Weights of a small model that answers yes/no questions on an image's attributes: fusion encoder activation swiglu.
Rows from block 3 of the fusion encoder, named by matrix and row number. Rows with one number belong to one neuron. Each number is 500 + 25 x the weight over its row's rms, rounded and kept within 0 to 999. All counts start at 0. Numbers have three digits each. After the name is the row's rms in percent of the matrix's.
# gate: MLP gate (fusion_encoder.blocks.3.mlp.gate.weight, 576x192), inputs 0-95
# fc1: MLP up (fusion_encoder.blocks.3.mlp.fc1.weight, 576x192), inputs 0-95
# fc2: MLP down (fusion_encoder.blocks.3.mlp.fc2.weight, 192x576, transposed), outputs 0-95
gate.29 142:479507526541512472505487497539497505518510494494491539491459514501514495496489492471492537512529456535496465551466488477515452491492489531500517510508526525514443489442511522508475542537496471498478497532513502439503493532509488515451503472476497501507479507462532546525438517500541519525
gate.38 060:479502535544511491490504493522499512513525498492478542454466529509521477516482471470480521514526483531510446539483502475536430501509503531495495514502513545544467506452507533502487528521509483496473517523510490436515503519508478543452510493484503518496477508482538502510452509501533520527
gate.224 049:477508518535508472517493493524500481522510489493477538482462512495526494494496496466495537525525457527499472539467471475528471506492476524497522524498538520523446490452514527515470542528502456509482496531505499430514488539505502528462496481496516501501491491471518537516446512490537517499
gate.227 224:489489536519508465493515503515496513524519504496472547454467519512508478512477468460472522505513485551500462558470494489547426506511487538505491507518501544536468494480528513505484527527507480490466509516516486447522513528485480530459520499491499519498485540471525512524469502508522513516
gate.228 024:483507523538506482499505500502491516514523506505492536445478529488502473538495457470456518514497479530513448515474522519556419504489492507487466513518532548563468520459503508524486520501496462504485510511517483446520523519500477544463510510487504509498493515502534499504456520529530506508
gate.231 009:472517498557507501486504505535520504518507483507467521472457530505521516528496458464482528488517486489502481497457488502523423500476493511492498486469516525525475491452495522490484518545499470492455503538522510479485506536510484523451507465492501487501496529488541551502472514490550521481
gate.233 020:482495504529511522514489498497482521509501509468483542462496530498517487544513446510481499527506474488516450517479516464541435487501497521524480499496511561543461531467501508500512523532453473496508525541517470481516525504519476542514478494517531469497478502524548489518442503505492541528
gate.237 014:497513509536513481498507528498481497501530498463474520441485539505526494563488458477460504505508483496504469506486520515546433524536536485490480529497509559535505512461520499522501506504516470472517525502509476459528487514492464534473530491473495525499489513538550501488465495519539497524
gate.252 105:486488530505512460491506503496488524514525505486485544453485524504514492520480450459472514502498480549507458553466510500551409499514487526497485502517506562530472502482527502507498517525502484491462506517517478464516525520474461503459522495480500511491499548477540502531462508530524507524
gate.256 013:505502519519509464517481506520503480523490497487481519496485503494521505501488509477506523511535449523511486537460501480501484514481499489507543529517557508497467480458501499514485540531502459516491498528548525450495482538507501501461508475478511488497482506471503560518410510507522525518
gate.258 339:494487535519506460497499500517482517517519502497483549457470528507513483505478472467480512510525461549503456564459497482532434503512475531495500508513517537532462497459523510502484537527505472496466498517518500439519514524485466518451507486490497507495488533468523508527453504507528518521
gate.259 062:480461529548509497509485524505491520527527481477512514476496524501551459537474476488501496512527465534549434531470522484522420493501505520496481503492501534514463534458509522509528536518484486488498511506504504461512513493493452528483495470454521478524481524481553514536457494510526512541
gate.261 041:484518523553508501503486484525502497500481489487490520500471509513514496509490497487503535496540458509494464533484484474507474513485503510513526512508539525507427512451499532515487547526493471501506509553520506453500475520538497526476484488475502503497461473471540535521430537489543506521
gate.262 111:493483523520494453502514507496481483527510491503462539458473517493527489500499457464477540502510492525514472543457495508558461526498492517502479497510499543541485492475532498507472503524491462512460501502512490443520515516465501522454516493481515515493520545470506520528500476518510511508
gate.263 011:474520497523509487523492508524515475527487481481466502521460485501527512511496523464494527510519455523520494528479480473508488502506506487515532509502542522497464472469525509519454535533512453506487491532530495471506488532509512507477502469478513497508492494487529560505461508503517494503
gate.272 064:491496539529503469489487495539488511515522499497494552480443518505506501489486481451491537523522448537497472544463487489522455485492473528487500520512507525533453481452517517506471522532496468499473491510507484439509505528497494528438504468479495497496486517455535508537455519500546517518
gate.274 159:481493528539514483492492502533495519525522503486496540448480535500511480513475471465483520512512467531520454536464504496538416495498490513491492517504512546545474499450510522504481521523490469492486517509520495431516515525491476534444513478494503502497481522485539514526457505511525523522
gate.275 060:481514514530498465515509502500507482503497490496462523481462514493517487519497495478472530501523469527496473536481490473527481523482513491505517511519544545519451501451513511534483534533497463533481501536535502450509483514505509518485491480502515506492488505475515543504435509510520513515
gate.276 429:486493530535520470501499498527485511515520495494486545464466528505509495497481474466474529510514460534498452562455486492526426498499480529497506507515511536526465497463507513505473533532493464500475492522516504435510509525497477520448510482473494515502482526473526527529455508502533521520
gate.278 220:491484542526514468495486500529496529519538502490493548454476529504507468504476464472475518513502473540507447556469503490537411502507490547490496508516497545536473507467507519500484528522496486489476506517511492434521518519485469529445509490479493508508490528475528503531459496508522528532
gate.281 202:479509517532513468498489499530492490514507484502496543493461519509521499483492494468495543514530442536492475546457482491505459494489479515498518505500526510510453484445503518496469530533496466499480486515508513429500504532495478512443500465473507487508483512466529541529443518485544530519
gate.282 020:486513533535524467519500510535510510521527504487484528490489510476514498505503487474470528510526452524511465519459502474524451496489490532507523510513544531503453493440505522523488534532497471518470494528520490444504500547513478514456507496477500483509484529473534535503426511508526515524
gate.285 300:472528512548517480511491491536503488513499488499494534496463507502507506494494501459500549509525448525498477537461471492510465488483484517496522512502539518505439490449503516514468535542492464503484489534521503439495483532512494514459511465473503510505478495468536562521447527484547518516
gate.295 090:485480530530508466489496488516481528523524506493488546451489533499504481506480452462459529501500476527502442541467506510538421501507493521493470510510491547551487496482514506510486500517495478485458507501504480450521542517474467538454523501494497513498492548484536495516484510508527514513
gate.299 100:498492532514514459504513514512481504508520505498475542453478528504513481507483482473480506509527471548501466562467503479531439516510484516494499503512522542528466495467516505506487530517510478504481499518524509439521511533481476521451505488490507509495493525478509520526429494498533522519
gate.311 070:491478544517496464491489495522480521521528501489486541447477530503513488509476471457480512510519462540506450555461491487533424495510472534494489508500515539539462504451523520500486528526500475484475504509520487442520517520494469524450507479487488504492487523463524493530454503505528521521
gate.318 133:453530501563496502506500475514508504493507471478512505500458521496523473524489498478488532498508494536482471529497487479513472506474529517518499503497521523513435535450498522511513536542491481505513529546508492472497461508542512529499487475480513515521455470493545554509454533497530515535
gate.325 074:510487530516513463493500501525475514517526509499483547448485524516498493502471460451477517516507484527505479546466493503539440493511468541488483510504481540548499497484525507505468508507511494474472497484511491450525524529486475535447523509495494527493487539491520498529498496501518522516
gate.333 052:489491531540516478519491509523498511525527507480493527463499520492526464538491480467487513510515481544531454549474504476528442505503498527503496515501531547535464511453513512509495526527497468506478517519532490439520492522493476526473507484498504509516478523484528515523438494517518525524
gate.334 021:486518514520494485516519504502500468511486476495483494508469495503532504500501523465483534495519460524501499505506472469510520502480517493500530518473549531507442491467514507542497530527516431541487486536533516480504459505517518501498515484484508514500484474473508562486445532514509489523
gate.336 138:480506522536517465501510502527489496511518495499482544473462520503512495495485479462484533512524463537499464552460485488523443496491482520499512510511521528523453493458508518510472537541497462510474498527513504436506499536498477523448507473477505508503490514465529530523444515500537520519
gate.337 265:482498528537498476504501500511507494520509492486478526486460514496529483512484493470480531504522461532506469556472487472521464504488498516507521516500537539528442500454516519521485542538491460516484496531530499441515488518510494521466502475490511503504472496483529539518430511514523520527
gate.338 226:495481545518508467493498497517485526519524504489480545438475534500508474520479459471472507512510473541509443556469508486542417509515486544492485509511512551540468509463520511500490531519501477496472506520516490437527522516487466529464503501493500509485486535476527499523451497508520522522
gate.341 053:471537497549512522518485486547506481499477482497520497529500504478503514485511526491529542507523451473495497485474470483479510479457498501496525504472548477488431512439468528513493539535468452517520493534514515477475473518535514504497472463485511468516477460490525558507457528471524525509
gate.342 050:498469528508491456491514510504482518523526506484467549419472536516521473524480456475478502507509484552516465557470503482548434507523486535502483508509501542539479513476534513496492517527502476491468517509519485443519524512483460528453503493500506510493494542483519484535462492518500514520
gate.343 257:494492535510511461495512503517486507525521508490476545459467516514515488503480475456484517516521471546514480560462501485548441499508480520499506515513520549530471496472523510514469528526511478497478505513516487440526509531485476527445514488498509510499485534480528513527460507514525514518
gate.344 194:474503530543515479500488490523490514521521506484490540453480530489517476526486457472481521505511470524519443532474511493540422504509502518499488517502520556535472501453513518510489522531494470498478519519520483435520505525494477536466511491494506506498488523484534519511450500518527518525
gate.345 162:491498538524512466494499501519495513519521504498475539462460514507514487506481482464480527507521469547500463567469495480535443499508482527500509514518517547527460490469520515516478529523511472500469497523525492441518502534496483520454517488490492521495481533473530524521446512506538513520
gate.350 044:468492529542511483504495505522495512517527518489507528447496537502508470523493460465494509501512467539529449540468498494522432508490486514506488505500512553537483532445525516512488517543493481518492530497527492436502511509505477527457524476483516502514474523486539496524457498509515515530
gate.357 352:492484541533509482495490500516487500523528497485482541446475526496527478522475464475469519507522473527523452541464511498537432517506491521493494519504519540552493511462520517517484531516493470489483515508515494434528510513496474541446525487484501524509491513485524502521464491522517516531
gate.361 130:476506513539521483509509493523502495523516503486479532459482519509507471516495476476456515510502476538512449535489504491542437516504505503508493513510530548534485496470506509510471536519503478510482523514516505427524507530490480549464510508497519529504486518492526519502458492506518514513
gate.364 152:477497521545507476506503497515501502519515489478480522477465519498522481514490481467468532501515467529512458534474501483539446507493506508505509516503535553532453502454513515521484524530500464514477500530522493440518497523497488532462507485486515502507481509478537539518437506521527516527
gate.367 322:480498532550514477504491491533494502511509491489494535482464522495517485497481494475489534512531451528499457555465484473510452497486488524502523506503531521514441503443505521510484541540488455512487499537521507433505493522517487521458493470482501498507468500463526542522437514500534526528
gate.368 020:458523505545519482510485503540515480504506486507474530497466512494515505499502490454500545505530444507490474520457474492521464504481479503505521513496528524513456500449505526525471531540502461500499505534509486453491490546509499522443497463479514493507493492478529545519457516479541517503
gate.535 060:456516527542503486501474485549496515524519485497511533490455520493505505482489490464505532513515445521498466526446468499507456468485471533485512512492521505517448487437506531503483524548481469498482491525489497438500503526508482521452495446469499491503486491467546528529464532479543519508
fc1.29 208:504531461492493541508500494491510479477471494512520452546525472493482527487531534531525491489484525453485544429531492513464572489485515472501505492484495455463515503528470494500517477484496518508532493495481508558475476484522528482549486504505498492506509461524480506472541507478485483478
fc1.38 083:474537465536510504525476505536515468509460480518509491551494486499502541472520540502540519510527468486504520480486468495466540477454494472510540504495527473460473470461477513512490501531486488528521487525499531496455477529518526486490478466486531469510497475484518566500465533479510512490
fc1.224 048:522458526461499473477495512486487510527532518499488517451499501517506479509478449481472497502483524507535491509495520520538467511541482524510474511497459522548549493538538492487494457478516514458476505447484464498530540491464485521487538521524490515486515563503497443511538471518488496492
fc1.227 123:484553467524498516514487493528501472487462479505522470582484469515489553465521546489527532494523480468488538467483466509459551477478501479505532505488526444454479480487478499500483502510493513487517468512479520522463460515530506479500502462465500488525487455489509552500501535472533484488
fc1.228 041:481509526533518472504509488515498499505497487511486528506447504506511500489473505461481540508527463527486473558475472472511468493496488517495524512510522533512445487467511513521475547521506474509471478535520515445508476518519494511458506480468495534502471498464520546519443519499540525521
fc1.231 021:472512496535510507490453492581494507520540478482528532492501518510510498491503469465504530519477454490500466484475498521508448470473496515492481505482485513516476498454473526491477505522477471488495511504464488455488523521494487532424481478455519476526491496496558501525497513476519549501
fc1.233 066:531479502458481510482538508463494518487504511492490490488517503513496484520496487536493453492475561486508522485540535500508507512529521497503468496502463511507544501571512473490524469467502532504491517479482494554518524474476492491549502539535517499494528512541487450481540476537443475489
fc1.237 054:524469541490503453486509522506481520526528514508480537475479497527526482495459484462498493502538493551523491565489506482527461501522472536489500512500489515523497491497537492489468497504528494483467492479501500465530510512479475518434527498484504516499497532467495481524483493517520512509
fc1.252 211:518505467467487524492486501479503499483475501516520458537531474498486519491516514532522481485485526463495535441527511519467565496508511477497496491488471457470531495538487486485533458470499528489520490478478499570478500473496514477546494508512487479496519489519479480483547498485480482481
fc1.256 018:539459521443486488494524517443477512492525511496488505473531502514486490509479496505501455487473538523514504525525513511520501535548496518471478495523478523509532511544527474484517489461518532496499501481526497527528532465467504479520525536511486523465531515512459441510532463510461483511
fc1.258 173:505518463482493539500502499487516487487482496505520458540532473496485523495527524531521488492473540451497544428538503522470561493486525471505498493485481464467538499541476492494516459472498531502536502482478500561482489481511532484545494517509506488505513469535485492473549498492473482479
fc1.259 114:488538434520500545535499510481501480491470474512527471554517487485488539491530524531510501492475519437490533427520489516458546483475527452496498484487493474464521508523458490508516485481489507507526489507486519555473485495510540481539485489503526483502517450549501537478521499489481496472
fc1.261 025:509464507502522490520483529493499519492522517486508514460542525491497454527501458537485467515482493531511454516499536498519455537494515484495484478532489558523519527490485504502513516474477503512533529493534511461514548488464514527495459526508512478483499519520500472529454457510500531522
fc1.262 098:518489511471510463479504511490491499517505504511459537469490484522496494488492467465469524497514517535504507539485501538549485506528475527491487499499474521525522478547524483499472468482520517466468497474492465476537522510457488516463559510481492551493513567491506484518545480502519488496
fc1.263 008:501495503488508512501494518491528501478498527480501484494556498478482474525521480514473470472503555497519482474520509522519506520483499458512500505477507521511549531529478494536529468500507539499489535484504449509503503471492510504526529512537493515497515508487487427487507491508503468467
fc1.272 059:514512470469499533511507508471514489498477502506514444533545470503492506505514523536520480484469545461501537451542508516476562507503522470510505486491482471469547510553483485494515468465513537503533503490489506569492489480505525481553496533515503504502511481542471491469556486498460479473
fc1.274 052:496498525528533483501485517517487492516521517494484541455491531497526485512488453478501518502531467526520464537438513516519426502506482509504494500486500509519498504470525508506478502544491496483483516495503493443510510530472472539451496485479531491518501541493533509542474488489546509493
fc1.275 205:497523462497499536506488490501507478480469490505536462560521477493485530474524539526538506502494505455478543444520489507449565481478503475502515490481490439461508499512467505488510492487484513499538490495474515554471479491528522480540478493499495474512500457511483509487540516471488495482
fc1.276 135:499469498496486481477507496490465554511528495513498533456491545496509526495487454476484495506497493496488484509453506504506441470506466540490469498505454507520517478498518515467512474505502497476450479475473486499498560527467462503470494502522497471480507558495514475521528522494500519491
fc1.278 188:525490476452474521497518503461516495493480506509491456533519473512494508509513522523524463485482548466501549465548510508481573513516515478509488494498489472482541498558514477501515461473521524508506503474493492566495492460500527467560498525536501506487514494526469471472547487514464465470
fc1.281 420:516494478466487531501505499473504505483490511504518458516538483488482505503509515532510461489470547465502531453540512513482548501508515481497486494497475476483548513547490483497531468468500531498523511480485494567495499464504523479552495527526492504493519483530469457477559488509457478481
fc1.282 027:495501534521527465513498521521508506524531509484482525482490505486520491510498492475471522508527445535519471530462507486521452492495487518509527510515544529501468479451510506526486526537500468509483488521531482441513493535502487506461512489488496497518482529475516543512414503515536528527
fc1.285 046:511487472487489526493468489499513512481485498498540463542521498484487498490522511546504467506469512471486496455533528498462534490487518473507497479500488467484532508496470491472536484490476512511516516493483508540475523463509519465530455503526493447516504492511493478486511490522458513500
fc1.295 085:524465493447490531497480526456515481496498511481508461489538489497514483516494511535530449496486530476523526484526537511492538517516505469489496497482497487494537525530500482487536491478487511494541514483511497548514512457486514476547499502523499480491522488527471451501518464522448492495
fc1.299 175:472509520553507500508482482536516485516493478486495511520456494493519491495499524475493555511529451510496480528487468466498501482468508512510545517495535506500444487442502530517475550530489468516491493534517507443500465517537515521473494471473503503520468467470521556511445525496530517527
fc1.311 036:512484494464463527514504501485505479479484501496508451523520478486497500506520531538532465490518519460496538477521483492470573514501493477501526491482515470475526534499500495511511506497498513510550515501490525534487485467533518482553473497507497500506517467509457473487526491496450464501
fc1.318 080:536490516463513460496513521498495497522499519520454519495523479536469529497495492487489488498508499505503518497493505507511497497534479490502519490506494514468543452547520480506469465475550524503454474476498521497505508526464458483479529535507488523492531553493476482471532470490503486466
fc1.325 067:482505519533526464488490493527488512517531497510492548470472523500507518488485473450487543506513452509495471536453491503520434488491465532489503508506509526523467480464509511509462528520496478474471479511514492452500505529489479509444524478478501512500485520482535531531470526497539528515
fc1.333 021:505540472482487557509542502468499518448491510504491480492504500497494492506489503527513473467499566483488552479562501512496529513527524468511483498472509486493526538531502512513525463486546531478531541493502490543509472469512515496552483523550512528507512452547466498460525492492501438485
fc1.334 020:511489554490520472499491508524491501508512504506483511492496494520515494484469512480496539485506426541507480543490491499510482500479498514460515510512538538515466479464507495527471513510507471509490484525545530444509494505486509494435529480448476510493472508446495544522431509496530523546
fc1.336 113:486545454506493529512491485508509467488462484518519457566506466499487541473529542518513514493498497457485537432519481514460583490472509455495514496485521455459502487513471497508499491478490507512519479501481513543467472494528529484523495480493498480504508451499495525469526519483501477478
fc1.337 285:511493464459490528485486506496512500494492509510514479526526487508481525489519502523520480496477538465496542451525520534479531486499499476503482492491458463488561491545487482479509447473492543463510503456468485560483520476480505475524511509514498486508523500523482463490576487493475488470
fc1.338 189:506479545507510460488509504506483519510523507492472542444475524511513471518474471464475505506519480556507459569480510479539434513521491529495494512517514548534472500478524505504485527515516482503467504514524500443531505517486469519464512506495494527489486533475512499523445493513524514522
fc1.341 178:512452531468501452489508522499477517512551528495488540457492520516503479509470462481494474514499497563498479563490524494524452512516489515491490507534480546525514487503539493479487510497513501493473509488502511470523546506460470504454515506503495511481511544475498461533478476517486509525
fc1.342 024:515485494472482525520506519494486484490463520483524461500535494485487491494501526552561456491493521489501537482514505495464542502487514487501501488485501452467519520493485504469536517501494506516530518491506537530489503483508511477549459507519502459508497462529467480496532475481435505494
fc1.343 080:493516455508498538510462485485516470481476479533526465537532483467496523494529503526465520477479516443492509448492490548458542498485512478506488477471468456483544495540473478503520455484483520483505470475470502539484502474489526497535514505476497518495530476518471482474557493473505503475
fc1.344 027:517481505470469533489521518486528479521500501478462438530477470503512480534478528504509470484525581503524536513534521472510543540540548472523489518481488483513501522537545475507493482474556502508509544478488507529535460467514514518540499523513509512525506467529500468468502471524489453463
fc1.345 115:502518460497499541507492497501510484488479490511528460554525485494481521481522533538529494494482514438499528423521498523459567496482521468500499489484486453468533497516463491485508479474487525497530493476482514544470498473514529479537491498497507477507512464519478506471546495481476488482
fc1.350 037:483544455512503530504512491507503471482475484532526462566499474493481538477527534507516536485482508466469527439530465519463571489483510469493488477495487466468484480503497490492489493482509509520506473494501511554455459513548559485522477496492480499488514477489490514471540507464511496476
fc1.357 092:479516503572509543511468493523510483497513483488522485506483504467530496517487521513521532505531457466514479468487507508457497502468514502480513515480530462500489522442482546510500551511457466494535508523513526469487459497550507519494492456483499482539488440500514555499461512482524507523
fc1.361 060:504514490475479477490470499498516481497481485519508476545487465516507538458500527480532532483506463502470540507470458522460557471474456511506538505497493454467471482501517499488509479519525500487500451512505506542457487517521520460489505452485465469493492503461502527522492539480518509503
fc1.364 176:499479536516512465496506506516477530514520514495491540459483525508512479513469458459480511516516467538513460559462510491535417508520478534492483503510505540533475503471522501500485519517504481485475507498510490442522520520481448525443503491486499503498480546474534492533465497505534518515
fc1.367 219:485492533536511465501494499528491508515523497489491542466467529500515480504476480466488525510524459536506453562462491484519436502499484527495510508504524530526456505450517514506478533540496461503482506524527500433512504522501481524449504471486500504504479517470525525526445504502532523527
fc1.368 032:542471507463481517501519512453498528487497516490491474486541505496495490531500506548510434485488574486514517495537536486502518506523513508512483493499481496489534513545510486491545487473505538494501517489503490557506511471492483478580493544554492502491508502534472452476523489527456471491
fc1.535 042:505492545503498479485504488524483548520529506497492537464460519514487493490485479466478496508512493538505478545464490501534441471523466565492479513500480514526499490495519519499489500524500498475460496501490482457520516511499449523458523489477473535507487550474522477511504515494510492508
fc2.29 064:527464484489522448548480556510480459553509495484491468550484486481514532490522468497491499513475507508533510493476558544494457464470466484530507483507481500502514464509520434510494494511483470491505494478497488498514537528464513500491500483480505465563504536502495540515530465514485527486
fc2.38 088:510502554483481538467508466467487533455489531489525518491529526501495438483491548515505486495531507499474505542501515498492485530504526481451529535526494484485496542478486509499522525459500539503502510503508522494523503519536509494474462528509486479472509429494487460504479527502518513539
fc2.224 038:501477493497466469526486524483460503524538533513469500544513468562479538539517481480505517525471530505517507517519471525503468460492465525512491494509457534487504524517500504523505494532529467469482497502476462513497497517465502496460535450457515533517480538498522510516527444528506501490
fc2.227 175:488529530494499536446527452489528525439489493503506527459502526491509456481477526503482491470531509486459479511506479477506526553529546490460495511487526489517480504492499547472498509466508533516517520509510525488497490488532491506509482538533493524456502442510499448483478552478522477511
fc2.228 060:540461496510491485542489566533462459552517506486461475540470478516504519520533493507502519523473538514540506482491533547506488491469479498534505493515473493484483484496491467514515488504478471487497506490497467504522519513469521506508497474505515486534521565513523559503526465518461502474
fc2.231 011:518491519483477542504489497548512510480483498470509506535530504491491472487486548506513492498448488508480550508504513550487528548460520511471493496484504456471488513511448516453513489484482500481525480483498529507520507516505523511480456491529498477483529479489462497495557528473469570491
fc2.233 038:484521520531467550470513472507518518465491496504474514455517523513527457539494507500484503475503540493477485483518462467525509576532536494479472459503514512532490503504482556460520482490518516501524528533488504502504487494500491517545502540540516533449488489487511470477505516497495456494
fc2.237 090:506475457499517470548474554529493458560505473506485480543475482506496550507505458492494511515466486503533495468480511525499487474469452512547491481486494511493492478508504467504484478535469468484494481497494476510487512509466506503492520460483506473559501549504509550509528488516470517470
fc2.252 075:494522539510502534463536454485508532447473506509532509443508523486510447485493530512488482474527525490464494518506511479499505541509539474456504519523528487511507508472513515489498515467513526520529527521526524479507495487524491500512482550532497506458510450496506447489466525497514492527
fc2.256 035:499521530529497547455512472491527515471482503512481518444490531502530461526492496500459498476531542482470467479524489474535479553526541476482489484508499531554481500480518543473503497490501513513516537538499499490508494495510493527522497542521522530438505484503537459478475522511512450503
fc2.258 237:487527524511486535445524442476516540441482523501522519454521526488503449495492532509496494481524508493458491510526480473511516528523549488451499504512513495517507523481496537494512513476517525526509518518502523489510482493547492508509484533512498517437497451488495439491471529489524476523
fc2.259 017:484536443507508480515492506493490482496489501548454505518528478580458545536508503482482499509510511479544485474483436482508506489541494503532483511482504529517499511517498496512497499519537505505477470527486523548449441519496487534487553507500497530487467557507478495514482497530509452467
fc2.261 085:502482473507477473514489522480452507518536529516470507519504465558451529546523481480521527528501506516525498524504440504490491453513471518523506492503480538494499528505483491521517490537508479470474517508492443512496487493476491485478532452467506534522484539498513534504503437537511500514
fc2.262 206:500470478471512460533464521513496482528495483475531490550517496461494532456485491493495511497447497510499525508476535547510483486450463487502520488490492473481529462507487474462485496487482479475517483478498514499500539522488522485459486470494501457556508487504467516511558504495483564494
fc2.263 140:514476464514500480544478546528481470550508488503474469543471480523498539516518458501503523530470493511537492472492506528498491465469457515536495478502477510485492490496488463505496481534456472480491497504497454506495512505467503507499515452481514483541502545490524563503521472521471514474
fc2.272 057:511483467528522495516480513534508448550478488489477474495488515472519526535507482507486498519461536509527486451476543526526456504475475473562493456513501510517482468487502441490485482509479498494497506500503474509506530514482487532539521485508534477511529545507530510493508504513472493473
fc2.274 095:492495501459521509513479506520518507469486482497538509528519503468494478443464511499518479493500456496486523530470506517479529522459494499476519496474533454479494494500491506473494503492497505489531475479504539496499516487496510493464462513532460465532506463515437493511531531465487568514
fc2.275 039:507474467504512478531495527530490445551494490474498447561472485483506552485535510501503518515482504513522513482470538528502469484459459477529515485497508499497494460483501434503473480508474471509503490486524472504489503509504511510521516474463517442563507523505511551504520501502487512479
fc2.276 051:491481464479477472534455540515472499517516496517487494542487471523494516507490458490502509521461470517490530488504468517476518473465451540508500486472483512450528522510483516491505482516479478469485456473493466506490503517461518467493493454433493487543501525483475549518560465511479555487
fc2.278 070:505514541490503525458526461492516539448486499508512521463515534458507446464479519502481483470524503482458497519507511478506512548522538478457494520494517488518500492494510529472492517462524526516516519501513546486515515493523495503491478548530481508456487437501493435482494533481519499528
fc2.281 313:496523518529482543461521463482507532466496519508481520446512516518501461537505519500497514494526537490477477489539455473517509534538553499479479494514493522535480521484491548490516501509522511514495532536487488494504480489533491524517507518513524548426496495489532462480469507507516454509
fc2.282 450:493475457485507450537471543517482467546517484497493486553485473511485557502509470492515513530477468511532509491477503520489496454469441517537507490483494511478502492515502469526492486530473475483484472478501472516480506500468500493492523454467504479575498536512493561520525480514485517484
fc2.285 068:497486507507464512507519493498488520476507537479519497535562472512485492497502521527528506524473487516519534490539482510501505511439501532499513523517487475471463531501432508479501501489506512484469506520492501500486500504508504496480484471511509483445511503452467497502518524508463568481
fc2.295 068:529466481495515491531490539539494442554496468486497477547461490494509531490522489501499516520464486507527498463483539544512481468462456511533487488498482495483482463502503453497492483520446471498496487483498471506508525510474512505501500474484522447531525549502522556501530502502463507469
fc2.299 097:496531529515495544462530445478517546451492516502513528450525528484499450488502539504499487484541501487469491523533482469491518517535542495460489525510509488511502519486506543500515519487521532526499526519500519478515480485541489498508490531517492519441492457496507444478465513486524475522
fc2.311 020:520525511509514522488535532506506479489521485502464505452441486510512472530502502485479519481515542473502439450506485521506510537545537496521481505529482494542484472502514519501497492523492479521501547548485484481498496508516517538520503509531524530445502531518538504503474523493526461488
fc2.318 076:520482486503523487531471543542523450546487460500477475519484504473518511507493477487472506495457514507530502435474525542523482520491480503535473469473485504506490458517500477459485466513458486494517493499480491518498507524486524519520519503503509475515523550498488515492537514497459512445
fc2.325 039:466504443478496460544473532501487487522524484522487507519508465544478550532469454488534491503488480499520517503492468480486533466481476534534495473454522529491500520516485519508495489524518499463476470493497482526451465473471485484501524473509492536559476531516466543496526463522512528489
fc2.333 129:499485458505482491537476530514481473548510498507495471541480466540475549515515470495524526540471482510533504475494481511493502457483446534543508483487476516464492507504487483505495491543470477487475477503507454517484493492478494494491527445468511484547512549488519565506511478524469518480
fc2.334 029:526463503498488500537470536531478463529505517478467477556474485501494499498500505500498505543455518507523498489484494556520481485457482501505492485509479498473493476521481465489516492511472473475492494484477464507506528502475537506509486431498515501528494514504491555481548486499456536491
fc2.336 333:500531543496503534455532452477517534442483508500523521461516529483507451473485536511497480474537507486462494524512502478496518534525543482457502521505518481511501508489503530489507523466523528522511516506506537483511493494539498499495473542524486512450499445501492444495471527480523489524
fc2.337 202:522474473494524477544472550532510456560498471507481468544470496478508535501492471488478506506459502505533496460470526535516479489475456500541484479488484504497505466507499471468480481520459472483513484497488479510499519522473519501493512470488500472533511547492504539501539501498467529458
fc2.338 432:497472459488509457544470550520479469551520486500489482545479469510491554508507462493511503525469473515535515491479510522489494455473445521541502488481495508475515495516501471520493486527481475476489472479501472514487506504458501488498516463470498480567498546508490559515530467509482523480
fc2.341 035:490522522523500571469515476521530512485478484525490505437484520494535454519494506508463506482533509491485471468505496468512514566549535496495471476484512503539483489482492536466477491485483513508508511546497509496498497503507496529533484542541514518441520483488519474447483542500503456477
fc2.342 069:516525548498499531474546493485498524461507521509500525458480524502525440510498512520484481464556540496476483521531513481502489535547545479471495532512500502531493503476530530514512514470536512509507532514501534480537488507504498522516485577542496529452492485498506451515471515492515461520
fc2.343 145:488536537497487533454527462475519531433494515508516524455523527497503449489477536504498487481541515493457497522518473471503529532527557494447501511504513491508501527490496545493516509467521527521513506506498521488504482492538497502503477540525496534443503451493477444492474525482515492520
fc2.344 078:502534546493514525459537467489514518439496509510496519454518520476502448477478510509488472474527523486476491516505502480506522541533544488464490527499513493523492510503510529477498517464545529514511522508508537489503499486530499507507490563539484544443501464516482426481485513486512484522
fc2.345 272:489536529499506533457528460484521528444488497504519524447505529485518453484479521507495483469545501485473491515513492464495527531539546488463503514503524489520499503489518534503503519471519535513509515506504537486502482485531490507512482552538492521453495454504492448497464534484528474525
fc2.350 061:510524539509489546454522461489518524460472511491504511452520525484521445502507544507486505482537550485476486494515494494511491553526562470454499500521501497533486499475509521486515518482517526516519541529502512488518496498540501524511489552536522521430506470497512434494476532499515477522
fc2.357 107:494543519515479567464515447502534539448476486502521531449514536494502459504490540509506503486519500488481491489526462467509525538528539508479485522499518487501476515481489551473510517478503538521500511520519528496503463477550487522527489535533501508441523465501516441484476556476506467502
fc2.361 066:490506505480530511476483512500524511468511507494490539457506515472520462517464491489488503462520508502464500493483506495509488552533549480482513478484530515570481475517515523473518516484535511511528517502493528511498511505486508519504504567533484557500495479524459452502495529490510501520
fc2.364 309:506472463497505471537476538528500455568502474497487472547470480500493549501516472492499517518462493503541496462478513524510480477469448506551498487497482506482491470507499454493485477528464476484494485500493471516486512505483505498500520457485511464548509548501516554503521489511469507462
fc2.367 100:499523547504485535461529441474509548445493530489523518464535517492497444488495556517514487487529508499468513524533487475488510517518539491453507527516513484505506521492491525489512524478534525523508513507510524485509491488534489497503478533504492511445499456492497440498476504488517491520
fc2.368 127:500475468518503463538469543524500463555501486493473476535477488500511538519515454494486523525463500512536490465496513527521476476468460501547484472504483519495499479506493471506485468523465460486481496510484461508489512514467511509509526454480522491531499543491520551509522492519478493461
fc2.535 040:513508546474512516472521476483533535457484519486508533477536537445519449512470516490475466473524528496455483519514514491520492540498543465453472511498527497532517506485522542484511503470532515514532498506478540488515515494518494505483466536528481506466484456521479439475504509490517486521